Rows from block 5 of a small CTC audio transcriber, named by matrix and row number. Rows with one number belong to one neuron. Each number is 500 + 50 x the weight over its row's rms, rounded and kept within 0 to 999. All counts start at 0. Numbers have three digits each.
Before each neuron's rows are labels from the 100 clips, of 14976, where the neuron reaches its highest value: "strongest on" is what is common among them. Only what is clearly more common there than usual is listed. The data: read English sentences (LibriTTS-R).
# fc1: second MLP up (model.blocks.5.mlp.fc1.weight, 640x160), inputs 80-159
# fc2: second MLP down (model.blocks.5.mlp.fc2.weight, 160x640, transposed), outputs 80-159

strongest on: the word "place"
fc1.474:536475493554517489420480500480497602522501568500553511440537536540443554470468373477453401517527533470526558468602474482449541496490577440520515547434477495426585426561551532470505480560465509529439498474510460449595585540556454492413473506
fc2.474:521510502399481466563458528421518558493486445521504441532466463471489526582453467486538460414517518509482505559538416473516360515459485510510523570496534480377556480546541505523510490465494477567516455457412426540414463454400557421404494420

strongest on: the word "was"
fc1.368:465522528495604524571420539529472580413441505527479518522522580448544439562399586495434481569474508554396513421498431439511513471438527535500389430485546532426483488481491556507475600509560482478477455546531490564523442524475462511608492515
fc2.368:497516426520532484597545444459524525562547461460524477467571567472466486510551383441472550446494518493409450514621558471462501486543517519512388510496537520584434424483458488453486596432440494532521451566519426463393540439539538589528509529

strongest on: the word "something"
fc1.557:341460446527447552518513502564521440484520523587520531507540559560422485534471505538565608457587438564527468507515519544486453524567536519490495463491478457445480488429462503459503551439465472595471527460465462510459502454559525531539420473
fc2.557:491528460616543425539494505491424505430487527533504419535571520470533405406639523473443416490501570508542569404451464523502510507390456496471491488480525492506432536481509386570502527515560461569460507491551531430559495489464435446484541465

strongest on: the word "me"
fc1.68:479528512558455485523497401471527494570482389607504469574468430472467587594462504461676500504583434486528522514529513573524598537536429565550481437493599430509500445501525550467517488503536514390530412447460500518498441478539561461522531459
fc2.68:525492497472411499525392490544523370502530538472474609483532473571526453473492532427542552521424481449524508542544551483492466386509480507526523492559349493480454491564517503393451469487418474457476519524510504465531532578562492550470616475

strongest on: the word "place"
fc1.597:597498463570466450512563489457511536506477554578530491488506513433450556519436505534561414504487557378622531431485465580566498468454517396481475467444460478478575511437506474454412496500423525497459536479460599482487524554508452397466458468
fc2.597:600467475457478413536561459496453454499538524552528479575511473453493630483477525477533504511491439412483460566560539497475450525432524446475450509578512561487547433535517495513433488506529550529521484487503514489481600570461485532462552537

strongest on: the word "mr"
fc1.630:581459559500473515470555544476443579589410384519578503431536490509457518403511497432509515384468498490580500587494522479390653591448527507536519477466457571504456513494507520472473419496481505437451484575462566538468481577488534469529554480
fc2.630:465530479531480405490451594435541410425581486494510563524489484397536535517601462480529470589538480532483462496498440455511464511556564510553498556561475481551525438553502487474555491413443547548442538521648494453493480494528520561624490446

strongest on: the word "nothing"
fc1.373:559471526527434433581555418557438515447512552398492482516525416524513454459581495491544483366536431465511556557422563445546491502557489512604521548427511485503491461548463594501422439504517482466502456501552463539588494501465523383504599549
fc2.373:479509438489480433549516498483553558576448519487454516535478459473484480568462534490481442566526422514553478585520495580517492440494443526430577615530481491520434523457427557470496580469591498378503451520492463532457452435510542530499463558

strongest on: the word "the"; the word "to"
fc1.331:496472550456470535468542513476451494556506543490482370589533439414504489486522467598545473603496392554503518566608435524442475541502527490477485528404424493532558532538485399602506459544505412493532463512411363439523546547522553540532411503
fc2.331:550464526492473418431589529431586476433471462576480439586579501546562578461454527467577488507462545473540417512534475488481544542561582523449574521505505503511582575470470363539586457480488432470514400445573403536505447504469532404530526447

strongest on: the word "with"
fc1.488:482459453464510440546613577484483607447485572546446491433511503562542539492532424587522447520573424491511444546536476499527529534454480459488522469510544526507498431414492526526545559516509514454531457458568579442516508497563394509537532511
fc2.488:528537456495484438371521444490506552495422477554469430515496483536543580514511581510537383533424669499495546572531564553473502518545528494579497457537462529525580574476547483496448495539400510472560412464532424530538597409505509479449485525

strongest on: the word "he"; the word "said"
fc1.550:570521556538534491441503512492531494569574456498423450494501546510464494528659429440456566540525515501567532529436579536497569442520616498425436416396450517601564478482448533480445509442426477472540497447466477499526479465513420551467575461
fc2.550:446488449487549474515544544482567409512541476457589448575589558476545442468560466403462426478489557416498393496512532572431451438600475396522548505476459487508502451504454451501494453572570583501448524454565563491527460526487472518516595529

strongest on: the word "was"; the word "there"
fc1.52:473472447458586555540497482518415507556536453457448416598404495519507503562503484620469521522485561516484613495439571548467435553444542567457394470472474504564547531511604590509515450496444465489508430497488477521455420453517513571560495551
fc2.52:554501463451479548522457457546494525488504459436552599513543516509490502553515549508507467519518484484535502438516501610486469419580525453428526572561510482572502454504544421465466538498478468458453477512449478480537438529618558468415490523

strongest on: the word "people"
fc1.560:507573470491542509447570432464540434502575645499438508444443542496506493466626500429484582535438596550501401474450560580505547431437525549431498466465437471509612448481516515485488492552478453540531500538576458471515514499492541440484483455
fc2.560:443411552461471551476569528555428531545491576518503484461572440449474573563561412520498532445462540436480503543530496433553467472502490485484500528412472449511533443569496519453538509535502453402540445572444524489581555566506423549528509449

strongest on: the word "we"
fc1.218:412522557525596510474514489580604435519594472551482421576473446507509533537430500368537521534473535489473556532518496546516512502628417504485376469510482406509492476475426468494497450480474517522486578529549559559569505495542532492534456489
fc2.218:575492514408511354449479609462561533509496462548542487570531458558441565427424504466522511566460484522470493490481520558552423521452510489498499528504438478618550436455448393517512502484466567457481555476495522445496590385495403460526492491

strongest on: the word "such"
fc1.480:523547557529506566503433485536516533501540485517567597470462501525410499467382375457465510567492524551439553487566482463520629489499512449486431436487501447532525450505473592563513459528431540464518469465509497532454441414457501422451435511
fc2.480:522430458484457542504489482512494559458454538519472539458446514554420553456502463396576510563479462546565452578531544504492490464440458490492502454610460405562506488514498464461429437488518582431428521522508485485548520452549545553537513502

strongest on: the word "mr"; the word "mrs"
fc1.537:479453568548450503462553517461514504400514573449536475452538499513493445471510488498435495570569523595434570477425505503448535555561610478486477483481501498527516455564485487524502397477554414543540512479563580486597438587513533523553431452
fc2.537:439598491611557532544558503408488521498554526513385554473462588480465443455534567536505447520455505521573503528607487497504530626557394502447531500425417486504454478544515578597487564503421471520544505495377498557451519556579486548464494533

strongest on: the word "i"; the word "on"
fc1.215:535440610508494480530438452417431460528484585584419532549463513491517431485476496555497508515425550487520561412618428565525474532495468448527488465475449470474551576481430465453595483434491534435496551425606416538482555474482487493470511535
fc2.215:464449591523472521494568481524530516509508526534496557549518551499461469500516402526505604549524520449493477421555555411477462426500467499496528472600478525498493522512484484517538531550493528500479576508514427462445406540587509440529511541

strongest on: the word "people"
fc1.159:540551442425497529477466560458569495525587524514408382485511405549452513434546446435549537503476523522476515561525535572493588595462500485457430458427508496471463397471470438444445529495514520504490429451538485543554552485419514441588488529
fc2.159:440524484488582489515440505566381510476504541496417528486464488497503462517511539594517565537410570489518515496523448541559541464496515498509589491579531350537487495583582497530539450560516564440556505551547477480485447455455492463474447603

strongest on: the word "mr"
fc1.231:527488531514482549510503514557574533395449467519501461512543466441519454513450523460468574461565476567499529556540542531486410588581572528522580479560504473402599404404477560499440468514525531431426507592498482564428441598508582454487586532
fc2.231:393501487436462518512430396460368493515523532453606518574504556443444581575514547608596492452465535502527491612431457494566492527533507480535552573476576451465495485504505531409558512493454500508445477515522475504562419458424427508488504414

strongest on: the word "must"; the word "we"; the word "not"
fc1.564:444497552420543569634437539438521513564495544407466466542570517551559434489409436521497478537501468481465525521492505496611469532483431502551451421459516613441509473433462441447485565538619481515564553431434400454456363507482458533535575530
fc2.564:526509526520455523446559479524400448435475500481469423479475579525496571533599507474493546491472431446469384562572485537410497486605449451370508522495475398514561453460473515469440547577502489554586427552475524572503510515529450475579615529

strongest on: the word "place"
fc1.9:471597432544526446559493489481418622477571508474522478500423466587510415527460447441512536489477457476536418467542499491508596487425528353401522493469465421440488434567500481501557394422499464479537507427422488423493566499482524500540452450
fc2.9:462443476434428477494497498449514414561576458549563513442475472497457530480509408471542526570421521502561543490456493432438455519527513515680491474508552454425480498494593534523461469580480538570474532418461460585576358533445456533448595510

strongest on: the word "was"
fc1.25:503552537454537519428533380612485557459572451423465511478611464527446527380521482446528532485431532496433536541555507508529526519536548518500438480534521488516581516473441488376543504493541540502409550501576529512541403519572534527512484483
fc2.25:501563479448526431460527516502550572436516517562456520473471497393547543479537493449557450517467457464504582499500525582421454452456427410493423510535535493506431413529500333526563478462440462520514437488567566520529493466548447510435482510

strongest on: the word "which"
fc1.289:459504573487478541516590515472474367368528550511513603422533598550496511513442490492430491491422583509552439489509559532497520554542459477449519539464508510452507552505456547526502504470502484550454553500479464559493476592352524545508407522
fc2.289:446535425437543449555405516522479370509559486431457452490546389507500505469573482514511538447542431538450521519544504494545575497430538386526454462597509416567475455519608502464498542459583519454502502481489471475426517426477475528484476471

strongest on: the word "which"
fc1.504:428491497493543470604483528593462525502462493513393461495470517470543468430442485508486433580502482560531513584474552450467494560472480441589484476451501451556599583435498569432459539549490532563472493562477503537442499493480530509486497469
fc2.504:538513512401538456519413450584521460515564484425580556451490557435530559613386519506538461500556503571542484531479498499616497539459412502454479504540485552555466597455526474423444545487471554496504421500561487533538531580366453598435503481

strongest on: the word "i"; the word "that"
fc1.374:473585415405456571441539451506452475594472487581452505551491513479453457422468454514420510492429566540547622525529516488469616423561455462545546580559476428462481560487516469548533440579504498473548545507519583498478533457480470505485504409
fc2.374:450466497523473561513421519561522461479591521486449462487428489432479422456416406502659505433477376480517474448538601642502528515545626464530501487527563516509548505431454547472491432533491485569580522519468448544422499494535549543462527543

strongest on: the word "with"; the word "was"; the word "it"
fc1.452:531481528498421477491521471474471525454484505517486446467502541489540529354413470601582532583398487514522495454493467496491550520554636481495535456501521448509445579482493533510473485560464475452518546506566358410434497467390458465573517523
fc2.452:436463479498442480472397513564444511483464532529482548441473525524495417523514543492539540525501426458505463555619507526465491419523451543537547518552532475505512500470509538487541569539505459523512464493540469476531467549455532466561555435

strongest on: the word "which"
fc1.126:479403524465515457605551434531440466512551504525477550503516487499406436469506459535468478493404609517578439538443545553518464395511540474522414590434475570525512495492491462480468504492459476512467526654486599589461520462575464608493498490
fc2.126:521477549525515555492556462584500389547460477502498492540554453434471515592475462531460462614481498548571409567435579504479371551397555523471488469491517471518452441481588601513488419438507477538423468584481500577564496427531510548451539499

strongest on: the word "i"
fc1.352:530421532447520507496447490522549554529410576441585447388492438416583504380499505509471504501505486539554534508586484540525473562578477441516460494525371507460459489543466491490562465556483531408550524496439554567564462508506480453615555493
fc2.352:506445412456530424546514490538491485542550585496382443553582520517543459434383526530543433458442517483576577529436548524485518519425473493556535569402488502479547593439556501495522511400538517598528536510532450500573560440470482612481470533

strongest on: the word "again"
fc1.333:515461559524544478508483565513452448375495487488560470528489482537553447526454537512574502530499560523634493546456442414549531579486577466458480509428371456438426489457503582483542486596457516540505471445454493514514551416443448541506560476
fc2.333:536448475461475508532420600500492486508489466502459520481550428409500545425577498439524386450491522548521545412483517484442463414530513547492427522452435552438559504477472440466484544493544507518517571478499523409582609533464509592599571517

strongest on: the word "but"
fc1.621:529508509397449594561550517574500455539593593486468555512554456472543517641562506515473511499456548564532457563533541478480456558548594544489493489573450511452409464460518497540525473529460458415510515480499405513484543507563563490436503531
fc2.621:515534553479455513474470563472536435524573518489549448496481490530408463581475551507606497546483537480507482518451429507528578461551408573524418434541480428596529591427479463570404515482399424493484499482505473584485524499547451577495461418

strongest on: the word "not"
fc1.361:448424625559511485496497531415572530495486540581516573507419494598571492470455460402505531574531543478513500519438466502505521549557398551473428544508516480525517622403409455481425491483529553502507539508506577549537529511453481390505540526
fc2.361:450496461450565483465488513567468448501569516482578443535543541545517500457535481561498540542394516516465487565546467421453538472447508457538482585456469411480485532485492506534542522540466502557500514503464418534398429588460595463518455536

strongest on: the word "been"; the word "had"
fc1.415:513525579499547545494537468469436429510565405579568493453500485563442588518427543441500455459484460510479651503585559520531574464478449503470577469544554500461521419533467590474573449377481582457555496562566529477521419455552500488573572482
fc2.415:445576448476528494522479446521454489421573433447531443556430471607527589472551570526490531564475513447500506498547470420448459440473464609472519500452497534449552461506576536550435539409461552574487591520502432611555483448543467533414522562

strongest on: the word "which"
fc1.282:579446498482474494496528523522519498476501578393584475495571574528519455534515543455535404562530580458479472551574652405533541508467614543537370551491489440526430530486541353578553486512483450457469526566502480468477584371442546441506489533
fc2.282:488498538454517535472440521468475490525456571530437449543490528535519548486520474490530538503470531493415538452529472500614606537436453516426514369516512517483532471490561545528488445586512498459443494446468546553508558425480543571390583480

strongest on: the word "i"
fc1.460:521526525432525472484617566598505560484526538535464522586430566465562443498483425557517426448508536494496550512492542512432405460444494500490456562513461547426449486483529374503507520543472598404520500536524430575489493455506533417499491512
fc2.460:549497506575406499591451467359475487557512489531528496546530536425487471472576543486515535501537484543413530426552540564473401470534413473516444499436584483619434483486420538472516464477471483562534524513457544544453578448547615458546417486

strongest on: the word "in"
fc1.427:428492500465514596470524506513569520469466545619533514495535419486543541469474426543525489453518530543438447507486574436490467452364514571460459578558543456493550533490489468509460471591517443528482550557442537473495469432485438456492512448
fc2.427:556486593551477449490526456484518459540433510502497516536515558481454505390388597510453405543561578499475441420489457478560519544525480503461531504411538572509535426469455535513489655560526528492419499525598593517560514421566461478506485483

strongest on: the word "he"; the word "found"
fc1.285:492514529525481593551389480400497518458451566566534575554576426445570464461550564551540522466504457546404520485538499521390444491540461582510459478564440501444547465540488509541519477483535426561515503553514469574533524387463440443495535555
fc2.285:468439515489589510468503402482481476523495404520546457545451401614568505441553469493461543401544467457544373558450550488555577490530522573417532545510448462485433510561533466517401455476389382536413605477550468527503509499553579531376560515

strongest on: the word "but"
fc1.448:468539539516507436481484533541514482501502555518560462468489515609464523395480583454482470432508545517452511451493510442472546435459515476522493587430495424516472517485589473599435553479590469477487512468565508507578455451482584417421440567
fc2.448:466462596546486597468547401502485497541527539507460465504495503460507537494541494562553539523407570545539568438366528416477536479497490518553445502555469446454478486582447546500476585440506518493541485577473574459636459477479506502447485502

strongest on: the word "come"
fc1.332:563528542539481467418540570484616462534495499527443528518557564563507483460448443532633485525571470451531478511609483411404564457513571471521463536530423438432500372530490414443489490555472586515527538554555528438530508422496526501527485514
fc2.332:511493496384569444522330543482524569536526464508516448508507430557550513504537535477571494488498522460407470549469464461573637523539569505427582431498540422479461457526594524483578567463463474452653551517473506489384505509514477490479418450

strongest on: the word "but"
fc1.165:498467534550557561516502518493485519561562594421444443479544550563528502508412564496443456471510430579446428498546534507448461531519520486435407456491514487544517468493442473467446609527463521584479549545556437464479403436463528498458525549
fc2.165:593535498587499563470451482527507469458487544482514633596530541537569527543490482450563418526461456532483517477489547475468451487557481543469517573520478434507500565514492491498546461490580472487541393446472478486518503536507530530576483453

strongest on: the word "you"; the word "i"
fc1.93:512529580554441433592446462527462502557505545479534448551474557478537612506462497463466422614476565476569522380566570540525441540456521417517558457521545489426507511454452479542510430498542485535515450575520555566441524551472473551515528554
fc2.93:495510460515592511511459553462507513486552541415444573491518487495490592513487494494459534483465487506555536488410570513501535511520452555575497437459481466435563538522557461558531468496549515490525359497524595512450501598566557472491541504

strongest on: the word "eyes"
fc1.514:486460562475462434463490504480460422487428512487580505481568568474448511491581406522490524450429529518465499490562488477538515542422442571572408513491509447489610535491458608443458469488431551510518469530413515511531476412565525472584518458
fc2.514:539485459422480508443502593491459577537517528450466455534550413551451497472444536442536480522549501510562488469494493483511453516446546462360549444519502596406522566545534527563557555506491491449554520544539492519487548497528494517567473451

strongest on: the word "him"
fc1.602:480568507440478512558601548547586541545506490545370447488529509557566509481558505599530450473543462558436536581482529527449509404450456495499415527395449549524488464443620413496493544506573521412506501483537451548492475454475493432475435492
fc2.602:535477466528466387575418443548474496469492519436511453570414448405511527467515557540531510463539604443503583534491479534522547550422451511478517418581536486512575480547507454418454495545451507548529464412545497408504529516496527532543440418

strongest on: the word "you"; the word "not"
fc1.605:501392480524523506604502542502501535430475429527502519572468562521535473463575493484538510530477536586554631543441486481453520560514527498554458451529487448513504577472447397467443467405472508584598504413469549504450400416527506424547470434
fc2.605:568556479575519599622491517517493565486498482391552534466549530447429562480525439443479424436451421513471547419530491456543447471500517483443430475600490470409528474495525514447569533460507397420553540396506547484479509537499470463538518522

strongest on: the word "but"
fc1.298:512480568466503514489543482613497525462508543608579523583528549519457450436448455361476443588487433489522404488471547471577493387520484506557444466518501437523546580472478578453474432483577578516508507503535437462559583570561532468409530605
fc2.298:478475478598521510508455438488474563515500531485455507478495582536538506553427490457500521452377502488467560494619489464514476457600547489531462413557500469489523510539509530507500440503429419525468400526457576425349468482509471590624460471

strongest on: the word "i"
fc1.280:483476453467604498584454536494615533477474549559513545466579532490583518510463563495461385492495512533490541548577523502489485436542470548503463419534462480443531434459513496505441478560455529548583586618476472556440472477550428533490560520
fc2.280:517492532540516528516573486499497472586490405557522490483516508487360608495519460523563501577553486461571572528527469450584607545460591466452488569478474589452466518518497494557486413405492489524471536455450537540498533382446522515489463498

strongest on: the word "not"; the word "could"; the word "but"
fc1.77:605549487519521600565454448443428441621522528575501474443548503495514544475556540500565508472417433575506519490431567499506539511505551452499500589451500473505477485507491500509503554481538479505550403525478548422564563416473563508622558459
fc2.77:561446563556489557531473488586438568512379544450498526490547577518515578436456516543528510464478441475500489505486564606493576486414516506440464472486413555449527484502507506487483528535543494386527496512524548490487434458457546481558531497

strongest on: the word "something"
fc1.150:453427471530576490538448501545545437500448503447482513505555490413492519452471438484498527363453530449577446438547518490557430587637605464562417547495419545508444478489473578529493461488574538501544561488562481500564585474366503541473481528
fc2.150:506469446510487492577499497498455476589537442575540486525547509471462485441620531491493508468555494489463626570475462434536582529486577504430577453371540459440502658470502454435585445484442525534468573497485510515399486429479492499407481537

strongest on: the word "other"
fc1.538:510544517525463602555466560530438425498433566510477457555472481519539515522577447454416444515495458544513466536468534413479608433556390525472491479529494487448509543493523494495502492593602441527521469510457411499444418469513426489501513465
fc2.538:550474462466467529538472508430529482593530563557492545491486487567513569453501509545489494592527542485457523516548452480518538444480475451405611602456507549439493515538474454524431480485426451458516475428464423505591490492408438549493488468

strongest on: the word "i"; the word "my"
fc1.358:455544465459443546511519556461430538453589423497442424538478434538459490480475552400462518504468571510512532437513528633553490459427440486481417538486546427486463575532490532552501527452380527432536478491490513399487551553552535497495500508
fc2.358:508562461394530467525499529444535431505517429472546542525443453591465530447403545573400565592520539620465476548494572485517547498477501519546515439506496444642597591554492475460585527567455485509468459449446528510487447565445536543541497439

strongest on: the word "him"; the word "his"; the word "with"
fc1.74:493603529498478501502587514435520500523504580502579544420511449493572537386637460521552481501525567554408493493456479457510473665459507435538439461458517454569490617435432565517487505509540451457514516455452458543460478446534472448394493452
fc2.74:596545561463505482464459506504514512475384528457573448499498521494400580564488488466535516544488498457497499528459544549406445490600508504591540473474538438597542529581444475447454469477513480482502465531528563502449483574580525449491551578

strongest on: the word "was"; the word "he"; the word "she"
fc1.164:498410458387562595435514529590414554536522493530450539513578452523480582498479435533513490492536523487510471395551492581500460425487521536504397455459510471486485439452473422504470453496495517552516468516530439456520511568599555440473500487
fc2.164:439514493485485416489519604497511495530551459557491496537436608493558507473507516489506551538510466491595545553542496449477427371513570423455488473569425633477549556552451480501463534339463524449496479539460531445596452483540522471469576465

strongest on: the word "now"; the word "no"
fc1.14:493427519454507529523457510456495586534463497440477618558551482558447489550443484455453421444491571468509460520510515506477529568559480575519484506437529395499417530516380527537534540522471563480603554498531538630430464494535588512425526632
fc2.14:495439539468483501513567440492423486504573514534547423537495460625573532439481598499509474615557509594540509492493504471501464499451500473517479409560512480506481433432465602467497444561631446476577426491551432499465506477456521535465538505

strongest on: the word "with"
fc1.363:394490543480524484483500458521424507404532625504522477418603528483508492560518510585543474562532527470530533511551537441491510500475445496529552595425512418521482462407390451574590616562475479607451428446580457485413456529507516495527567505
fc2.363:532540452527484454554453524467484426473526460533566416510409616505543521562560577519551409510585637434503485571513596469517530528488536526512490434463546562516591559569515550525473473471476448442439534459409445444416525479414489526405448456

strongest on: text has "knew"
fc1.585:486447539491482486458437481382478536548497558562480384441492447437539576484480464587513516413519433624522410487518548503510460525469479483473469505514475462387506485525526527529476463515528400526460571534537459506410502499469641460449613549
fc2.585:505472476527474448497506497412396459487500519470448630524541455501497438468515510429507570437473537469511541564536569496464467473508509529513517557531506475377515547411490468529564452577546512654513552516554475578467514465560460582425543517

strongest on: the word "you"
fc1.173:516347400465562495564507576471547501526488598552571565497519486538517472560497449546562559436514568547558479434506437662504517490504520473579465475356474441493538493528444530440487516520510464514558490561557524440516474464447453461513508458
fc2.173:459577551572495525525498542460555513546566494552585521536463514501552529539503551536484521515454429429442502522500541480553516486493415557438527525521646581561452384520499514520424510412508530504526513494533538541439436490489561557511485425

strongest on: the word "the"
fc1.292:516496534552458549441498487566546549501495497443540595584556553499529430447525475516582432517527520520494443565491509468547569461505462504556467397545471546498456569458506489540544422396505500457536421522473510492468581410598533457542568456
fc2.292:499489478473489549470494556498538420493551503558384551551548439548465565546423560446513502559531513478538333553440442522473500546461529454510534460446566456510482463462619485519557504565482532499544476481485515412497501517500437510529478407

strongest on: the word "something"
fc1.119:510500563580452548503472489498511503512461596495461570417559553478497451442529524455445552571495588482501443500521620519491433459535514492594513558497606541537473405473499572573357452527528529545494475475416471489458451486416497490427542537
fc2.119:453495507436504470557488468621606432552574435573515453442439400386532541573437562541535544484525508522405545454427455497487492463469453534508616458472460510481474470567467481578550547533483490541403507488390412573585468480467547458477534528

strongest on: the word "me"
fc1.148:499518433497464484473468521520545412467457433483501533547549499492551392421524519387477560491531485392515450471573565559469501542441435467596511447464409472528585501492511476506539439486554489504557472490492544472517469549587470555514463566
fc2.148:430512524507515488490503525405456467498530565604443544495551490496399586460469481527442467526583480447446547462490501393572491499484539473468471559477597532447394554517471565602580464452520489569527522559549467469402512551426499495470523484

strongest on: the word "him"
fc1.519:481555540517429546544566403487476553467465550485520553527522537530456498416506536526576506520545506572517443501592509562521430522427553527406523525471534457506586586445510477527444545524517536455580482512396486476459458500499594489522513445
fc2.519:486553421441556530505510522433445525525500492468398466503506534518555514497415540546478502397427512449442504503471583516536526530458449478559479542455548645519469532483458492454484619522561498524609488510545413498467442501406559459520557488

strongest on: the word "been"; the word "have"
fc1.437:475476478516528508527591477542365472411486509524571449488581501509453526461450526488532461509513465454510471504556501654498502540508523470481565482515441532437522449496665543522553383537619491511396511533455438549561441429485505455461515490
fc2.437:467449464473564458477554505473567499503561548460580494466467584520478531452587433572497559455462437539486498516546430443497537528526526528473504528600558550444464541460439449636533485410452441565552483472488557450581501393512512683538513502

strongest on: the word "with"
fc1.463:497446486574463543424428463496424488489506504569565499503539467512541475395540527489534591566485536409483390472531520464488542468549462399486448562449550532504435436528508545621523465461503605464528428458533413481525476496517484471429617508
fc2.463:540411467408453450429458514527585566479493483478471429552464489499578480484479471478530482493462552464442509510499445520605484469528499498478490501523496455494428571507492496424447527588478506498505544529563577479498495531555481461555536517

strongest on: the word "such"; the word "a"
fc1.325:477467418505494563452523498506427487467494406494521585539470577463522494397515383513476535477535542611599516614563553467503526528427486459469497550550552508579525477516579521411511536600487535498423477583495530516442447458434541536506506515
fc2.325:494570490540477516467467513576489466561553469477518584489501481455540421544430526511548591483459521471490504584428504572407447481518484574521533507485565535465474455453518488512388499587372452496508563513481445398472549477474473445618451522

strongest on: the word "more"
fc1.59:492371423561484555462502541393578527574557478508518478416542415515670519466483393471469452461448497449455587494517439563480445534501473455538485540513522591487520552595476520503529458480631543474525490578501508559457437470520495534474604479
fc2.59:528501495609443527389501475483533500436485488550458497506557557513514526502520701500501379479446494585506562437505557448460513450574444464526453463483515491497498489542439548475467496498469510560545522462394569518479485493478459547482537544

strongest on: the word "with"
fc1.75:508409436568477513598531469485490468459556515451516509424553503458504411455545450476466485471540535567508460510522591494396562511458479506515561487483519433522392498491427451592509533397441455507442495465563527469572518506503462474460547525
fc2.75:435530473433466498398436534426435462535500560534512532578518621480521462564498494515421532489536464465465502489482515466553563537580460459474611600452536585515478515445541426581582467511439653435499538534400460467611438488455462496458453513

strongest on: the word "other"
fc1.376:575530420406591452502447496478529540457515460592514534514472399487419491510590437436473525453571512496499494486583552484491416520571546534458435498453492447584465617416461498551502524482538506535447453469532559523508549430475483529562594595
fc2.376:517489536565556571500577468523496486458558493535466538414581415511571520474489494486490499394556386497518548433490367438475524496568527491481483501401511527495431550463462459564495520529501512524449546486465564588571542480431440463544460439

strongest on: the word "you"; the word "will"
fc1.544:471481563459461483575509484550462449436399553527528586476469474389526468509484521468524443528508481547510484561469444497622525504465520495518432406531481526548448527464580533492522453583474561545507554557524512430450421495517494516556552508
fc2.544:506509505474557589503506472421362456529510463480509539362459507528453507601335543484587490414544490483489559421521567531485520596532473557452564556508462494567558508527560456561473557473498480491497491459465483525536449448482504471544570460

strongest on: the word "come"
fc1.634:453520504555530556543618489477537456497598479500468541507548522541454549458482612559510508413559524523521491510401559436514518549537547450618484446425621544420462486425525424516378520535598493522480398483492512555493541521458466511474482503
fc2.634:473479443449600446588502465489547423501424411424434470546457519422558367454489553459474537474529528478547519496520596504559494597441475522563507490482515527490493517558584565525551550556380610587477494441575476431459452448612462495472445541